A small contrastive audio-text model, trained from scratch: log mel input, text encoder activation swiglu.
Rows from block 3 of the audio encoder of a small contrastive audio-text model, named by matrix and row number. Rows with one number within an expert belong to one neuron, the router's apart. Each number is 500 + 50 x the weight over its row's rms, rounded and kept within 0 to 999. All counts start at 0. Numbers have three digits each. After the name is the row's rms in percent of the matrix's.
Before each expert's rows are labels from the 100 clips, of 14976, where the router gives the expert most weight on average: "strongest on" is what is common among them. Only what is clearly more common there than usual is listed. The data: short read English sentences (LibriTTS-R). In brackets: how many of the 100.
# router: router (encoder.blocks.3.mlp.router.weight, 4x128, trained with AdamW), inputs 0-127
# up: expert up (encoder.blocks.3.mlp.up, 4x128x128), inputs 0-127
# down: expert down (encoder.blocks.3.mlp.down, 4x128x128, transposed), outputs 0-127

# expert 2
strongest on: the word "to" (43); the word "of" (25)
router.2 106:521425620448484472538525532520628579508451489563481512477474432467514567449605516409597531504572502534495427514481456586570513597584480527510480485571511528557518496520484475571462584531499537504541497463483470540522472535473525425590557418482497482519574471569507497527502460537492501526550542512488459638534553509481589528606439510525528508476546591561622447469513469474557461507540
up.0 102:492476555567562455510486598464518494490529436497500469477428483531455455475457520618432554529489540529487513520510514480487450533514461479518548500494566511364437477511331505513512533359444492560444505479498416556424423507481506520558469530485459443432512516451449469390556529554532544520537569525426545507612444509455498385484555540598536516509538476471475531468571564491437569497484
down.0 103:504494460456403628558474552474480515491465489496479504448619495503388497553507479508473533412477487408477469607571473546639531505594548526480520558459486539502494548429516526524388508547519511451572494534472580441521461465440470496360468567489479533465529583512562547496478524587547500505532516436474492407462525468475429505486477416492583431555449467452500438458523488497513578485502
up.1 086:489508442424519545414559415530447521488528469379528483477566539482428482427484477553440563486519480427484506456537451423533564495499516529429480491502408533430446568453552404464615499431541456426493470524512494466511508395492550493577485550489441486557482401493480503484472469586471473410527455597531463505447542427394477384477468543531467516439500512580535517496477483573505431442461
down.1 100:520488541419437413568493492490517512512527513580443538582471532507494527512561473475461564579532502498529492490510517547503571555443498482530527533589481459639526489509498487428482551444555509493398497515506447529672611571544452529474555423546537473522526420525512423442511555493445469502526554458560538552514550524498521452556474362453568458597505473486494460545544465492502486429620
up.2 095:476526555482516439556527510497428474491443511507575509465510447498515476501434431566472439469467480555549425510531553546476410557478426597438505465533469471480373453488446540499557425441547412500416507535476473622554465440468554580575548471551487437431551486515398419481477564569431475470475495545499400510467524417399495440495463511603489511468525513521488471490543431525523555408497
down.2 108:431524499487581578526467404479518460443418485494492511427460455527484555529524499506475520470531481489464543506491389407547522464455541498503564535546626510478491461512540532542507598505466521521486497557598513428573477514395461590499513543493498449435500524610592437445413435533453562476595551433507515452484489449536565584447449487612416480428501469405465541484448501499471486550479
up.3 096:515523496471557536456462451478480485513470520463534403466447515572443532485502549575502526573517504538471487524527583456513556624481473460465492555574553514406478622480531495387448514542458507625488525478490528505528491560424474529463536464455600541559468495460558562454438436633534476440458461475506500426512521398396425479545550477421492492517606476566533457511556479474482419478483
down.3 091:418499564451608412481500438508496491402540561518478476539495453487478484499438431588518543515483507428491540435492549567471567558503582422582561511542514484467570439558477490564615493559484490506438480531504571508516553592442545532582492566545500520578446508515526481473479555529527504449431480401485601517483563377558464511546479477520459436431607575433487464552471523463536473501475
up.4 089:506490527489517367531594538442541529465452483494533506408460499502460510430527441522494531429445493471568569514481458489435445557554459540515517538585483451475466428500506504495517550374521493517429595409550429608506466499492474562462539467438548402492515441493510429552580503524462514538513514518444556537553463558393486437422437549497533483469552456505433529343441502477494426462492
down.4 095:525403559463384557563501562526543479428588462519519510464576431493447476548566555539547537459532565483466450561587569429591561443555483451459527553500468583529447536486510512450489562570590541520574477570469558469538514483492549507464515457544497519482561561454519558482449436482518433508424472430445387574492502541476500498502560449519586548590521536482556507520551465530465609439517
up.5 102:447589461535562505400386460502420471493445495460527512520453560588516376537437452561483544561426491526490542421438488408551417484426470511472516486448560487357469550419521448497482474521404466557519543451534542485491528404514487479454567540426493442514507473508496443553513513504490495461422530469529479380557474571479460475439467477518503521543492409447458499498452528510474510388464
down.5 090:468511428506417454505526533450535512423410459546491513491493488514552504542564470474483506590488623514443527468458493511588527514513546474530372478523567552536514481540470552547478469508539588508430418533465493488532481600480440456514483508599526501432637433476521581490566451515461555590475587439619528492583466471458435458554446508482525478509433482526501390498571543461415517523498
up.6 099:549581508488470621454516458545501399528492510548511550444487494523455511516520569402538459512479424448519529536467454567501470534577478491526445487516555429479426485527599436452447507543466493504479493591447501520450455480529450473503534445444516632505483274475479551437493470467523479526427407372483447518529479421459458529517551510480489477530459496464598484466493455508439516495475
down.6 095:475428433496395485553544543546539439514523426560533458523405394584514489513480522436602584593535473512572436507457599456539471517425575465540475375459565490479539511563508490560587547492477454580579491536453594516532485533495508522478495551503480502428405549492493558396481528471476412476531478459549456599535561505496559486556487530438520485553459509488415479542468504498484513536479

# expert 1
strongest on: voice: male (75)
router.1 107:488454359554529446480484495474421484434547539384458556542573476460565487541458496474428418484485524476483575433481441448423485444542499559479506429514518474556509433485479504546519458563492475419497494578456550506534578459591481496501453540487477555575376548489496539510461514433523541618501466520587563426494442521569483508433567460510417536516424493453439467591430508528488559558490
up.0 103:506430476486535459540543558511637494511423454454563414460462546507452490472518442451469492559499539462523442468572497475472523522524438459464520511497501503492491486412453479522429547421634497493468576511431430524624450451479575492612523425507495475542428486545433578444573465531511511527536471575496557501509455451509463488512490445588413490516573510604480526371545466513551509539417
down.0 105:515521401535452486542542495541548484506519476416577478495451545453464535514557436514514449564520558469553479450520472495446541433481418464508409530426467589366411542467515504571512437429518482528547491562533523479554430403525522438485488518540447510460371472607505537509506438520507522551493435545471563445558579428626488532530452450534359515517483517515558482529540446524474471527466
up.1 113:413511441484544460429522524472500458472479558501435420505484537482481513538427522527391509536420477489551509554471427535363547520468609507570451423471574568539626537504400520502587474522479475547549538444442567452462505409418546510498537521564531463518519567413464553500480517480480461547463452526529432448484556503485502527446470534545545441584484494532532411592503560524566415482481
down.1 095:490492448502583533448484544463517473512564587566522524446473464498547532444506547476485535388435535469480456578483487468513545528462468505584508423508459509552491541508467497471519533513619492529631509578455617547359455492433437532383564460570459440486557504499515505560475535538457517624532595466419464523489559498498531568629493518503571530523502530529477533473497489473481566561520
up.2 087:491468513363509459500569424437530487438448480470488397586481454489596457526529390504419469450547530474534450445588475511432473478578503524474554526490456486474450552455466507494534505465571441516438449499485466569557477437501476551532483367496374431541497528582481506480447490505471507457483517503521547532543474478406458433472469536550347506480438518463464384519502418479536509495470
down.2 093:458550481548540490563507526469618413507436458488557578464492559499454526514604450521514537516539474544445563419618550443490581486562542473571499470514510526390526619518545486566388468485482434518474520563552506525586432467503500435493475580532546515477463463550557514467614491495497489494535470550489523468514504367585556585508537451477500522594533576537553538511560471471506519541497
up.3 086:490502457508443518475465539522414485524413429510552452535460518581472412401448558592516554533495433540613500536449576524507465505479498440504461515513478579454499544531526480462535433435487443542379436433444489518491549511491521564545484509383450470548529422407387493447517510638510466449435501542506428458538533474431468464562568510468513576419585529504496458485513428490487494486488
down.3 079:456452514488509449530424433442478515490502522461408454454503526439537549514486442629354481664387515497521451486565467483493516480489446484442572462410564426439444483577520427478490481455555500526478548468472501488546519437537497480464539462401511482424495495488436444598431496471467528490497527402527579506633522474510484475518559538510546530537488487439470527481430567506435485537475
up.4 082:466444507469471576485443468554532528460400524546526444501410455522473391408488422538373542540444562396475483514529507427544456480423500494362500508478535469510519434466444505522433545518390458555486507456444460380537500473492593479522470518399557457492523438487463422528569444570427445489460512562435441423471497476472512445525479510520464513461492502539521529527509480442487466405477
down.4 094:502525468587435471589576521478530394458498446455487431568456460537526508529513558498571573473515424549467531475494488451413507598525551593484469489498490520493522506514505529538454481586510421522507570477550383511469495478517486518502559447467443501503529532532496472546469689535539457463508482477494505564460551578527413401556410515498511547526490507442487380519501560471572594587453
up.5 119:510551582464533529474536523446393449504536476498475560464490607507495509414617459535523419476534520513431500484556496495654468578504490539500652487618461479462401498457549473510444515452538485449486514531418442467553518491427449502556549518445562480445579418548469440529502436522467473489477558426559532463503530572555535473563501487531556537470465503521561574449496463475443493440447
down.5 114:468519533452503549441452409469452479537501474565484481523468533470515582478525479456431481574642494557472566537508529390586544585479577613526514460559468606425551525503508479543513541496519452496544518442538469509522486480540566439529469537491486528466557482412493418493490448504447405553443525531529536481631515419462547530526507402401547456499567470412476508469509501424570433504531
up.6 106:466538556415494559495502453497506551496388397564515496507461501510437452442439429548459500516544493522554478505488596544477434432475513516490546531589470615507550530488505497409495577469415508584455447446462470495545436554469440535581441489431613446558558506452528421483524508606457459415484473499511542492520424539509447476591505584494480534475568502559517495541552453409504534551412
down.6 110:491429539476403448437530458499510498622481481478488553461470457530668518570532532506601490470550517501425553533451487502528518582491523506534519562465477512606424417444574511495536447552526396429529535530525604480520513469493580497500583556462406519491581522485507542496538434485533548507513471522452466503522512531525461486446588489447491478506522536425461477515447629543541614426508

# expert 3
strongest on: the word "i" (40)
router.3 095:547580471493515612453395529502529415594543480558571475459474529537529460553370469614505518502492519478505480546514629475527543497453573488538526565455508461451488538495461603461474541519569483567448541495547483475398474529475496597407492549574535517407534538449517490468514530507514514401444483490381441406514527481476450509488563497515530459557552516488406550437547514536514520490456
up.0 098:445519530567514538518432364518484549532477570557495462441490475451495525458485541535493512362480434556503464476469460422369492391493436430506509578545477475478506615585503405419490444485415543511501487405461472389472483509530482464476531472495498506509522430397506477484440490486573448464526503437464454443519451497449446438432462575453442475458505501476461530562500497573509416451533
down.0 090:520545570442510464540483511579515505553492453563455504617519614517522517469529509568580443435452446485515488506579552582476428508477496539499544481503468549560425457473527508481487524547438609507548496453424538484537491549469597429515508503536546547442434441425490439525575492550480422384514451559508490540434484538527597518496495514469512555518438513443511475513503417635625516495408
up.1 110:429415436431505533460495520424463428476385484505558481556462478500530399463492527503401535501461442494488561496481515346506488458481449396501495522486505570523466592463561486507573475426492481529532625487533520449510499464549521585610463547428507456432507424405489462517614469439509465525483470515560544487502437521477505484442497421428427548511471523563490519491493495457423488414462
down.1 104:492527472481506503523499545493519536475534445567444500520381497515525514543415519482555495484467451470485456554462478494487475527505587509477606501516523519389516435442463499553427442516562535465454513512505490526545509470602512538427428548540466679515501563523517592453502548443532560568527578463594479453492499466522453489543526458471497531569551566480401513601451397494391535548611
up.2 092:427531489569552405529499517469472486456464498409443465464518554555496544591426502512463499583427461469561476538431482529390431525499499483498489431439385463493474400470475496394626486433487398531460518469472550516527467468535518489482523462503503385437488524409568520471597527533544482590458509560499518436508496454420534451444466494516494419525478428580406456470527493513466470453510
down.2 101:538511509581514406477463590562541427507564487503457500510439511450488440400557546462497480523510466508518460552478482518518479499436505507481490539542536513489533449494486459495662489461388519613480500506438408407519476655513500510507454498551474559485470490420534464461440492482502432542522340494481431459449498465470439591511531495487508523476507568498478493378504480437493453400430
up.3 108:516500466566420455403444504461499471430492416515462490373440522470428517595585564423470445533425505523569498518429503597456456510421485541532518488499511483480498473610519504420502420540551509511511489446425515555477506376465535479497539437488513473570458447438530600417432432532507501484502419497555498475564454552442575509524498513489505570520521487547628429525464429521498486539455
down.3 097:475473439626500586519596492474496503518514430494483589446559397522490475440443506456547604480445489471476441517535467472529585464462482466531384397536485496468516509556463501561589458499475383495511498427500532493511495417536429463573488564461483453600488506442473589490496489545477633502567498501576479492551519453586482492508538473491561572493515542538423448518503504549599429501537
up.4 094:519518559451489484487410462536426546418450573490469476535499427512426522459519469469519427474501472452465499487488408568472446612397462560389610517514514560478468507506475493517536443485453456429447427509465480600522424418494499476580580491408510478504522458493491531463499430549384418513448529450529592504505434477454475402506442574476471546466496452538539391549516479427485511484505
down.4 095:578539477489485474442481526386525530604508534486498541588501532548489476473434521453501561532488545538496531416631524485511482421413493489509509494453504477451608494557455418504341458463444440463475510493502437498530575414513473466547435506501424441398437447477440491500516573521462516491521520519515546528310543436527556554452505512484488473509492527512434560511449566550520541494472
up.5 088:544429576542437452398617460449474549472550592428532411461549542528477476504483511526513528495492467502430466494531468488578577600557545458467531453474508444518431568497450513458407492520523397488539498493537538534514522460452492538449524474543354491481471402466515611506493416472510488457470469500461546446410505455349513451499454490506517459509558413513557409457530499507523468483453
down.5 093:560526515527568495527451468457458447436570463561481542496501524553420489519466525451523516407460539555494448537541499595428486457415564503543523482531417446431579414454413628488516508441461513567484553511578544544527545520377555502388531448493464557559474514459486475508530483507478513587481473537506488539448472356484516525557520504465539524573398516578508516548484463519388525490562
up.6 102:479410520514478507547460555469465481486497425559499512561471490441360489486547466465530452469450550475468630537485414548539464463417449501465537548605492586473502462462552434554495522395471397546496519465523492461468436470517490448579501609498576440458487397481529437545523527498403473507519587435565534526456483523574473498410444465491494586455534505548456465521511449451455503518409
down.6 111:453480501428505474526575569494402615502495498492488529546491621535481461494371479512508434441470528525562514484464522563480540537476523446524518522485486563398500558483446469524452583622463562604466469454509585550505502475589500566507565612502520462529515599498505471583459603472444486394448495486522512552480468507540419423483445441528447412486503526476419486503479512536532554531496