Weights of a small contrastive audio-text model.
Data: trained on short read English sentences (LibriTTS-R), 38.3 epochs.
Rows from block 3 of the audio encoder of a small contrastive audio-text model, named by matrix and row number. Rows with one number within an expert belong to one neuron, the router's apart. Each number is 128 + 32 x the weight over its row's rms, rounded and kept within 0 to 255. All counts start at 0. Numbers have three digits each.
Before each expert's rows are labels from the 100 clips, of 14976, where the router gives the expert most weight on average: "responds to" is what is common among them. Only what is clearly more common there than usual is listed. The data: short read English sentences (LibriTTS-R). In brackets: how many of the 100.
# router: router (encoder.blocks.3.mlp.router.weight, 4x128, trained with AdamW), inputs 0-127
# up: expert up (encoder.blocks.3.mlp.up, 4x128x128), inputs 0-127
# down: expert down (encoder.blocks.3.mlp.down, 4x128x128, transposed), outputs 0-127

# expert 1
responds to: voice: male (75)
router.1:121099038163147093115118125111077118086158153054101164155175113102169120154101125111082076118118143112117176085116090095079119092155127166114132082137139112164134085119115131157140101169123112076126124178100160132150178102186116126129098154119113163176049159121125153134103137085142154203129106141184168081124091141172117133085171102135075151138079123098089107186083133146120165165121
up.13:160150117053162070095139112090123090075102094130146101143094152134089178146077143094077120079134142096119087172101157178132125097128182156167137097184105150153186129152103134083146133064100102149132141097075171104082106101130099096140046124132121125139133123096131186130133125130099145099153081120109121102140164108098160110167122195099146143165089123099139078170124114175132086201089
down.13:088102092119088111097113164115156094144219158125074139091107136146172112144170192127132136087062124162145149140128119133127124154141125123181107093089106157167080134112128104101163170111157126109182121173114148145028128096069126123109203094164064109106180123137142123211136115163171126193143113116122099124157096162160111194148156088103143115168149153126097148102099136124123157130129
up.14:129120078136123166082097047159079164106141193148136127106110124101134094149139151139117136162061087143107140116111056054074141115148134059122113077095186138105115074084119055138123104144144131127122082158079136133147120109092093106102116140142074098100106071095165095118099110137154068141088152081146088060115145132089125122122113184144089168153099102128143088162121144109129133140087
down.14:049141153174209148116113140132124165151182181141091148171119066213123095122134154138157158094113131133142168090126113142166095084101131081133180065152120149159087117144166133158089117212100135120174197157171145117106109161138108159142156130126176067121114161121086167116100185152119134150140139139111098185104108152118127119133083149140140139118143153167087071146127145130103139141189
up.15:143138157105090118073104083131070082119145118124064144137113131129157139098145213152142133133097052134187154144160155193113125115092099162165133119155130151138113150191183140086134080152133105142137119145129131086093147136132163144133232101102135119151166104079122101137061153106142094080144151158086087165131165080111178109100119096086154151105105114099142142181117105107079096094175
down.15:140132129154096119115162114088098192072119078143187105146174103146064164191127134128118131139157077112088164123129123200169123114170177082067140142147120132100161182123160115123139132131183141154097098131096154147146186120105078078101099194194137137104047160123094129091108090129087105107082090182144160113135096119123120142133122112121063126048116107131110104109126121101150109111156
up.16:098091137172166127098121113098114147109131184087116102094163172098113117132116145112098162140158133130111100123092112080126184100136100094153143056077139104111143145028071154169186122100136121122088140101123121197142183126108106067120089123090103134077073158085206104129155129154156093149164120145151153078122095118140168118133119159193133137114123133135106071126112191099131182164088
down.16:042162102140118113110117175159137146134085152213153134173172120210190137129134118141137172140143157130118106064156134149105126178125163104163071132130146168155142121156138111161211131183101185153181120115139131185090128193132109171093146128134108098136111186115121164107076136194152149111159190135160124163091147139095122153161126113134137112134159079115142124119156130163121190113116
up.17:121171097114169069103123114115153172087063139010125092097136067101120080111101094132151130115138132095144114132128149167128124133115117110144114139078142054109104095129090116110113124117145100126149182128093110157148119103110133093068124134148093091122063169145124110137112108136103161062124134111104084132115128077109139095130113175175097077126071170115103099124112014137094106076157
down.17:150137137123084087160128121106142143079086119210097139150139127135155126131083149162153106107129132097078149078156158115179090134140149113111126127075112185120104120136150116109114174127114162073085105181121073113081174126137122159074097125121104157152035146196126123161119085148162155117150105144112136119105107056131140148105148091091157152139178161140135102197088218102097068110095
up.18:086162193126135153096121045111127094120112105161138120147109112125080136105166193157123186142156136038102117153179202123105157182124116123127202119126181099108102167075144144129137111089103123149170105069094138094133088098084083161156107138088144105085161091142130113172123116123080105072130094124140116104105192102104166114191121154111119154150139161143185131132129124130098113099090
down.18:123106133128080077159210086137179182106194137136122085107113091125172133124147097179142132182136167154112152124094209102128114164146142116119157146144130074117098212167195092104119111110150160149134127131129107136149107157166056077078080146194145118132137144141114112138134116128145156168130124133188111158194128141091106119140148113084126120180106166100114113119111168091125106070067
up.19:111130163129186051168143167127107142111139113071135111094144169128123141129106151172085145194117092091150104189141165128092131149132133117184119143102071130093126113096142178072169130085163082129116114097121142087151104136149177207065159063161139063082158122125129135141146160145139123075106121180114161130117119104080115120119093110146111085136125111126066128085143123152128050113060
down.19:109134178177172085127140161110145125123126143101125170143105122142049153073076123142163144132165115176162171171108131085117185131110090102183081110133105152116131130171122126115192171104132108190078111142121122180184103193109107095151113157152138160093136164078112111120112138132109176136120147106061149110079142075149101143137114115102109065154183154176156122067168098101155085083155

# expert 2
responds to: the word "to" (43); the word "of" (25)
router.2:142080205095118110152144148141210179133096121169116136113111084107137171096195138069190148131174129150125081137116100183173137190182115145135115118174135146165139125141118112173104182148127152131154126104117109154142110151111144080186165076117126117140175109172132126146129102152123128145160155136120102217150162134116185146196089134144146133112157186167206094108137108112164103133154
up.13:144150097157157160074135145158126117104110154096093094156096156154066118093082103138124089171127145149165118140094140147130150138083099108108135128100124113087188126149060134098150095119084148196102173132051141158122143110079142100132111160034159091170121105074148134100114077231150099084093122102125104119153121139127111121133143185109156161083121124091103077159127185098102175115120
down.13:123147112139110125154084079186177099144087080120127115107121182189113131160116153146128120150181160131128144178085113141153133115072188078092130164099112127098167118109193126168143131177132140155141140144141066128167101138152153144113142187105086190103125191078181122126110146107133107134069151110129128151124095101145181123118149232156151107091088088103052106130131119106158150178153
up.14:100161126158107102142105139144112163088117098137114125165086121159168086118178125065140108158129114155179178084123113165068106094110171070098090140098142132123114141056163024150144093111131102123079088128068073134158128064122177124159149110072149101173106064141119101091165098116135117156077169115113106152155109167153154122139156144134102159085083127132170129090120114134095125076163
down.14:150134144130090097134135188203093043163190140146152090141106072125110090125177149107204104182127141110148138180115131122171125109165108136170137074133140160182071148151120159142187155120124073183192107140139122127120147184152151144123140135161129130116159136144123137172111149091098062163106127101098089174088156150147096136117171108121123151172143159086139119121114106104096216114150
up.15:184118113155162111112145110108134140080167067143134103110130147147099064127094095135062205111118167087162127144148128108094134115140138125074151140105152098147096133160181180096157132110128095129141090119092151041140160091129164108134077075102128026124073097142111154105101150125113118122082142127070139104089146136097166146052096102125103133141145108216145122169165152107126104143104
down.15:135130149118093132170195110120123118192119148120074122111111198106134126186233169145148145132152157136121133173159118125164147166162090095141137136172058180050120119140119153121077152074096183166142081134172116122097132127087120123100215170150154122108089131161144131117149148147116155096142118143122123127178102175120121204094123080117076118078120136138134179131140151154137150157120
up.16:111150141129100127180103166128127181088101110104083103130150128078085107048159041102123160122112137139174163128160090110125125110160088132103145143118077144128051075112103109124155156086134097034088080132101099126186153139167160126129169113101154086134120070111141091112178106172126132106115105182109178162106168152148137105109081148130136102078138124148139111093108115124122039115153
down.16:118088137107095132140150129146132119114176181142182074112130135166136130146172204113149136109152145122133143171159125135168097142129104085148118155178143159151139159150172154106059183135171133198144126162160114134154143135126105126128156139151127107086201123130129133166128153116191054180076133085086082214099089174082149114109125094138156145169131151129118148098101121177118228132128
up.17:097109113200120140125082192107151112131145112095120131116136118094095042143126080118124137177114131104172159202098114102071139098101092069162098159068193122128092150093125136109180136067140097136084175096116112121087174106149137186106077146107128110079107153107135100116156189136178121127115094083099079148148129110153067145094162173120142139109131113155115141117153166156106135144061
down.17:122138119113103139078120112117079143158116131150155103156124176085111108096159139123158128156041065110095157109101174162135115166178136129131165092112138148104120104170078148143125085103216119097075109128155199080159133143151123097111129157159176161106189110122086166097120152153096160152151164147160181105135137135162067168173120125087136142171133116128162080132148161146161050102059
up.18:099137144153162115142140184140180106153129080136157099111134153114093143128100136145091139139118174174142069187104101102074150104158048176144168114137145160098161096126088180105143137061125159146110163082087150133112143182105114115123063145085151065108137171054166084104112187142122138154159113148096092157174107115110125109111063161128123113147122145115107094168156145062111134186082
down.18:157119089130139126149131119108085121150102125101145166077117147106190147161086145116129150121132143132107148182116133169149110144147124079105180187107094159124109153129078123128150142156106097167194137137132127086140079091119152096092231142113176113142099198107124160133139130107188140137095139084078116091164093136097155190117178117128174158107070101066116080107158191091086195131126
up.19:075128130194128154075120149136123158126170148120115138099166135130065075088134091102104117163084060176155125117122079116082127100134143079113107140062139117082087078077109103092167113157136112138133116120123109154122187106126161199097102170109117080102092111127132114110110148155172096112058096099128082145090163107082104149084136151157138113131093053115137101189113159128119097052109
down.19:143144093123095142084130128044131101128142168203145096147164098136132088122153150094193155171085143113150157105130154171154115093112140132138131121147185173116148153198139114168111107096175117110119085152091159113119166159119094110129150155151091172104124147092093225120217101078135157167135158073185099140152147177128113109123158140048156129117182133141086111129104161142125141142137

# expert 3
responds to: the word "i" (40)
router.3:158179110123137200098061147129147074188156115165173112102111147151147102162045108201131139129123140114132115157137210112146155126098175120152145170099133103097120152125103194103111154140172117171095155125158117112063111146112125190068123160176151139068150152095139121107137147132137137064092117121052090068137145116113096133120168126137147102164161138121068160088158137151137141122100
up.13:085166195166131172137118152110124122141106136166126100123120185131116133146139139100174085142117143110198115168077100111105088116104090076153110077061073147099137070061154121118185151075192113098129173081064122131042156142094094095078108104134131148101130156073109123131121174166138137113143128100161170129131136093133108137130125202132181112108144130149160102132097134107092110130078
down.13:105156099171129113094139115123120057109135074107156192142123185166157150147132198168143131132080124147106116109086141050116096099158086117111169156129052175193066110135112135099165146145144131154102100161077123084160091154102115130024092114145120132128096101113135102097087193136134113136171116144082124125168103112141158107123171122124141086153126127064169129144119070137155093141126
up.14:121108115062160119133116125127097122079099154097099143134060101109089087125105127120122151079104173143100157113134081085141101083111092170137130098194154104101113149044143081164132149096078145143079146060125106165141180080120124095209121129085092108124075117118149099130130103130091111106191122068125166093131072131132153094151109156139120152146155102172119086115113107162125154185056
down.14:155075094125106138124128137145073147171000129128130116123173117126091103197081103152135149104164102194088165100147132116158114196117068052144122117146130106169126159122125197137115136145123121112085130115152109149128081116188080183133120159113166118095138136118141131073122120075106111185155143147152152151148116136147174172127068151132120120108117157090112145131072176179154111101146
up.15:100031139183108167091107176124125128118149136145139116077148171131117110115162136125118208128131141132160118171082094122146151121129085071099135166078131180116133136109127137169159105143179076157114078148144111177110184157147161105127156128068059101140128162116131121124142108160147108152138115124118121168073156183151148130111104142219148180123130090124151079099154194098096205140130
down.15:084141149155100151121147115168125161100119124067129125114137183126101185167128132117147066116095180168113107102136179092103136145115085081121195180198133133204155103104116141147193139127177131110109143149106133128204123155127186096113116139160173126127067119116173167082110062140185056132087164107119102104056137109106131125164162115117114150129133143132154119142118152086117182148165
up.16:144109174113160122123099158120137116106064096125113136138084117126110076165121099161137122095144124161141098109107117126158129117191121129088149143118138135090076138033186114101091129101123093117093076123092095202073132134177137112125181075092074102074125139097157128167111035119127082062145117135105138124114064157114150110104077155139076188136139077101096128077136136108082131147137
down.16:180127183154141170119167121044102089128168117128100165096071116133139133135135124107167161140105174145159106173122134114157105110110124167084087168163078080075169137111086184158135100133098166093159193146144157085165133134111078192078141143156184183147109145059088155065127110158107106116154112134102151124119126116116147198186152126149147126126148136096132099114096119089118149069148
up.17:146167095126067143147133140088110234118166076156190120116140134150152081133159148103110081138144104068202103111106145133132069134146129125127141145115142087082098080105116128068147090186131115136075141153102086133093118079088140121076192090121115138148163137163096105110118128174159143112084179132149139099182141182045126120115103111167115124104094091114130128127103129197117139151140
down.17:114165145154082142106110127113189120129103043183182127127151155134155091068110138152080150131132138116115134066140097122121150104145091108121124137111171098106073159161188135147090103140218120170147141094213043123149100190088082115129141128141135115144165197133083164169146092169137130120109177124161092133194115176114089125142165145125134123162131125117152119143162127077101143113129
up.18:141113098163109087143090153131085136115145123107130130177138106179151140109092129100088097118148132127118171119108091115109073162100122084107110153106129156132094103087150074089161072145111154136095050169098127143066140153135139093188121078126120148213131135132118163043087089172107078155039177124148087106138128202152143099060126138138075120126132121135092115164151105142097096140122
down.18:117074127105137036164115127171101119116052126059118157078089127111172087158120074108115116101154139141111125129126143128104152120092143099082108111175159114174135166134099098109139122165108046084158163109098183086165074119135168124136124127135129142098132084167158135076105190126135155108152134051194198136135135141136129156138184095173116075140148070150141163134129111118152144105117
up.19:063111099133067164150127141113135094133175144115155126147115189115119133099104117135063147097140105128157119144115142089108175113197138145167075143058106119137178117085084130113140147112169092120113129093110143121118130097125110113121102135110135094120182098126106128162103174110088107098148065175108078046114124161137074084149122092097169113111140145153107174090094081134220135114032
down.19:151140140123127138195133110127106086139113163132126143141102122093136164097119117144199086116164171092122110169151124190136086110074183196138167112175057120163079071126139140120116172127079112174148139083069205100118132138109137159116175148099119141082153142132102059171154115114118140102109036142105145127125151126163145148186099103123132122076094114102144083123108142159192124160092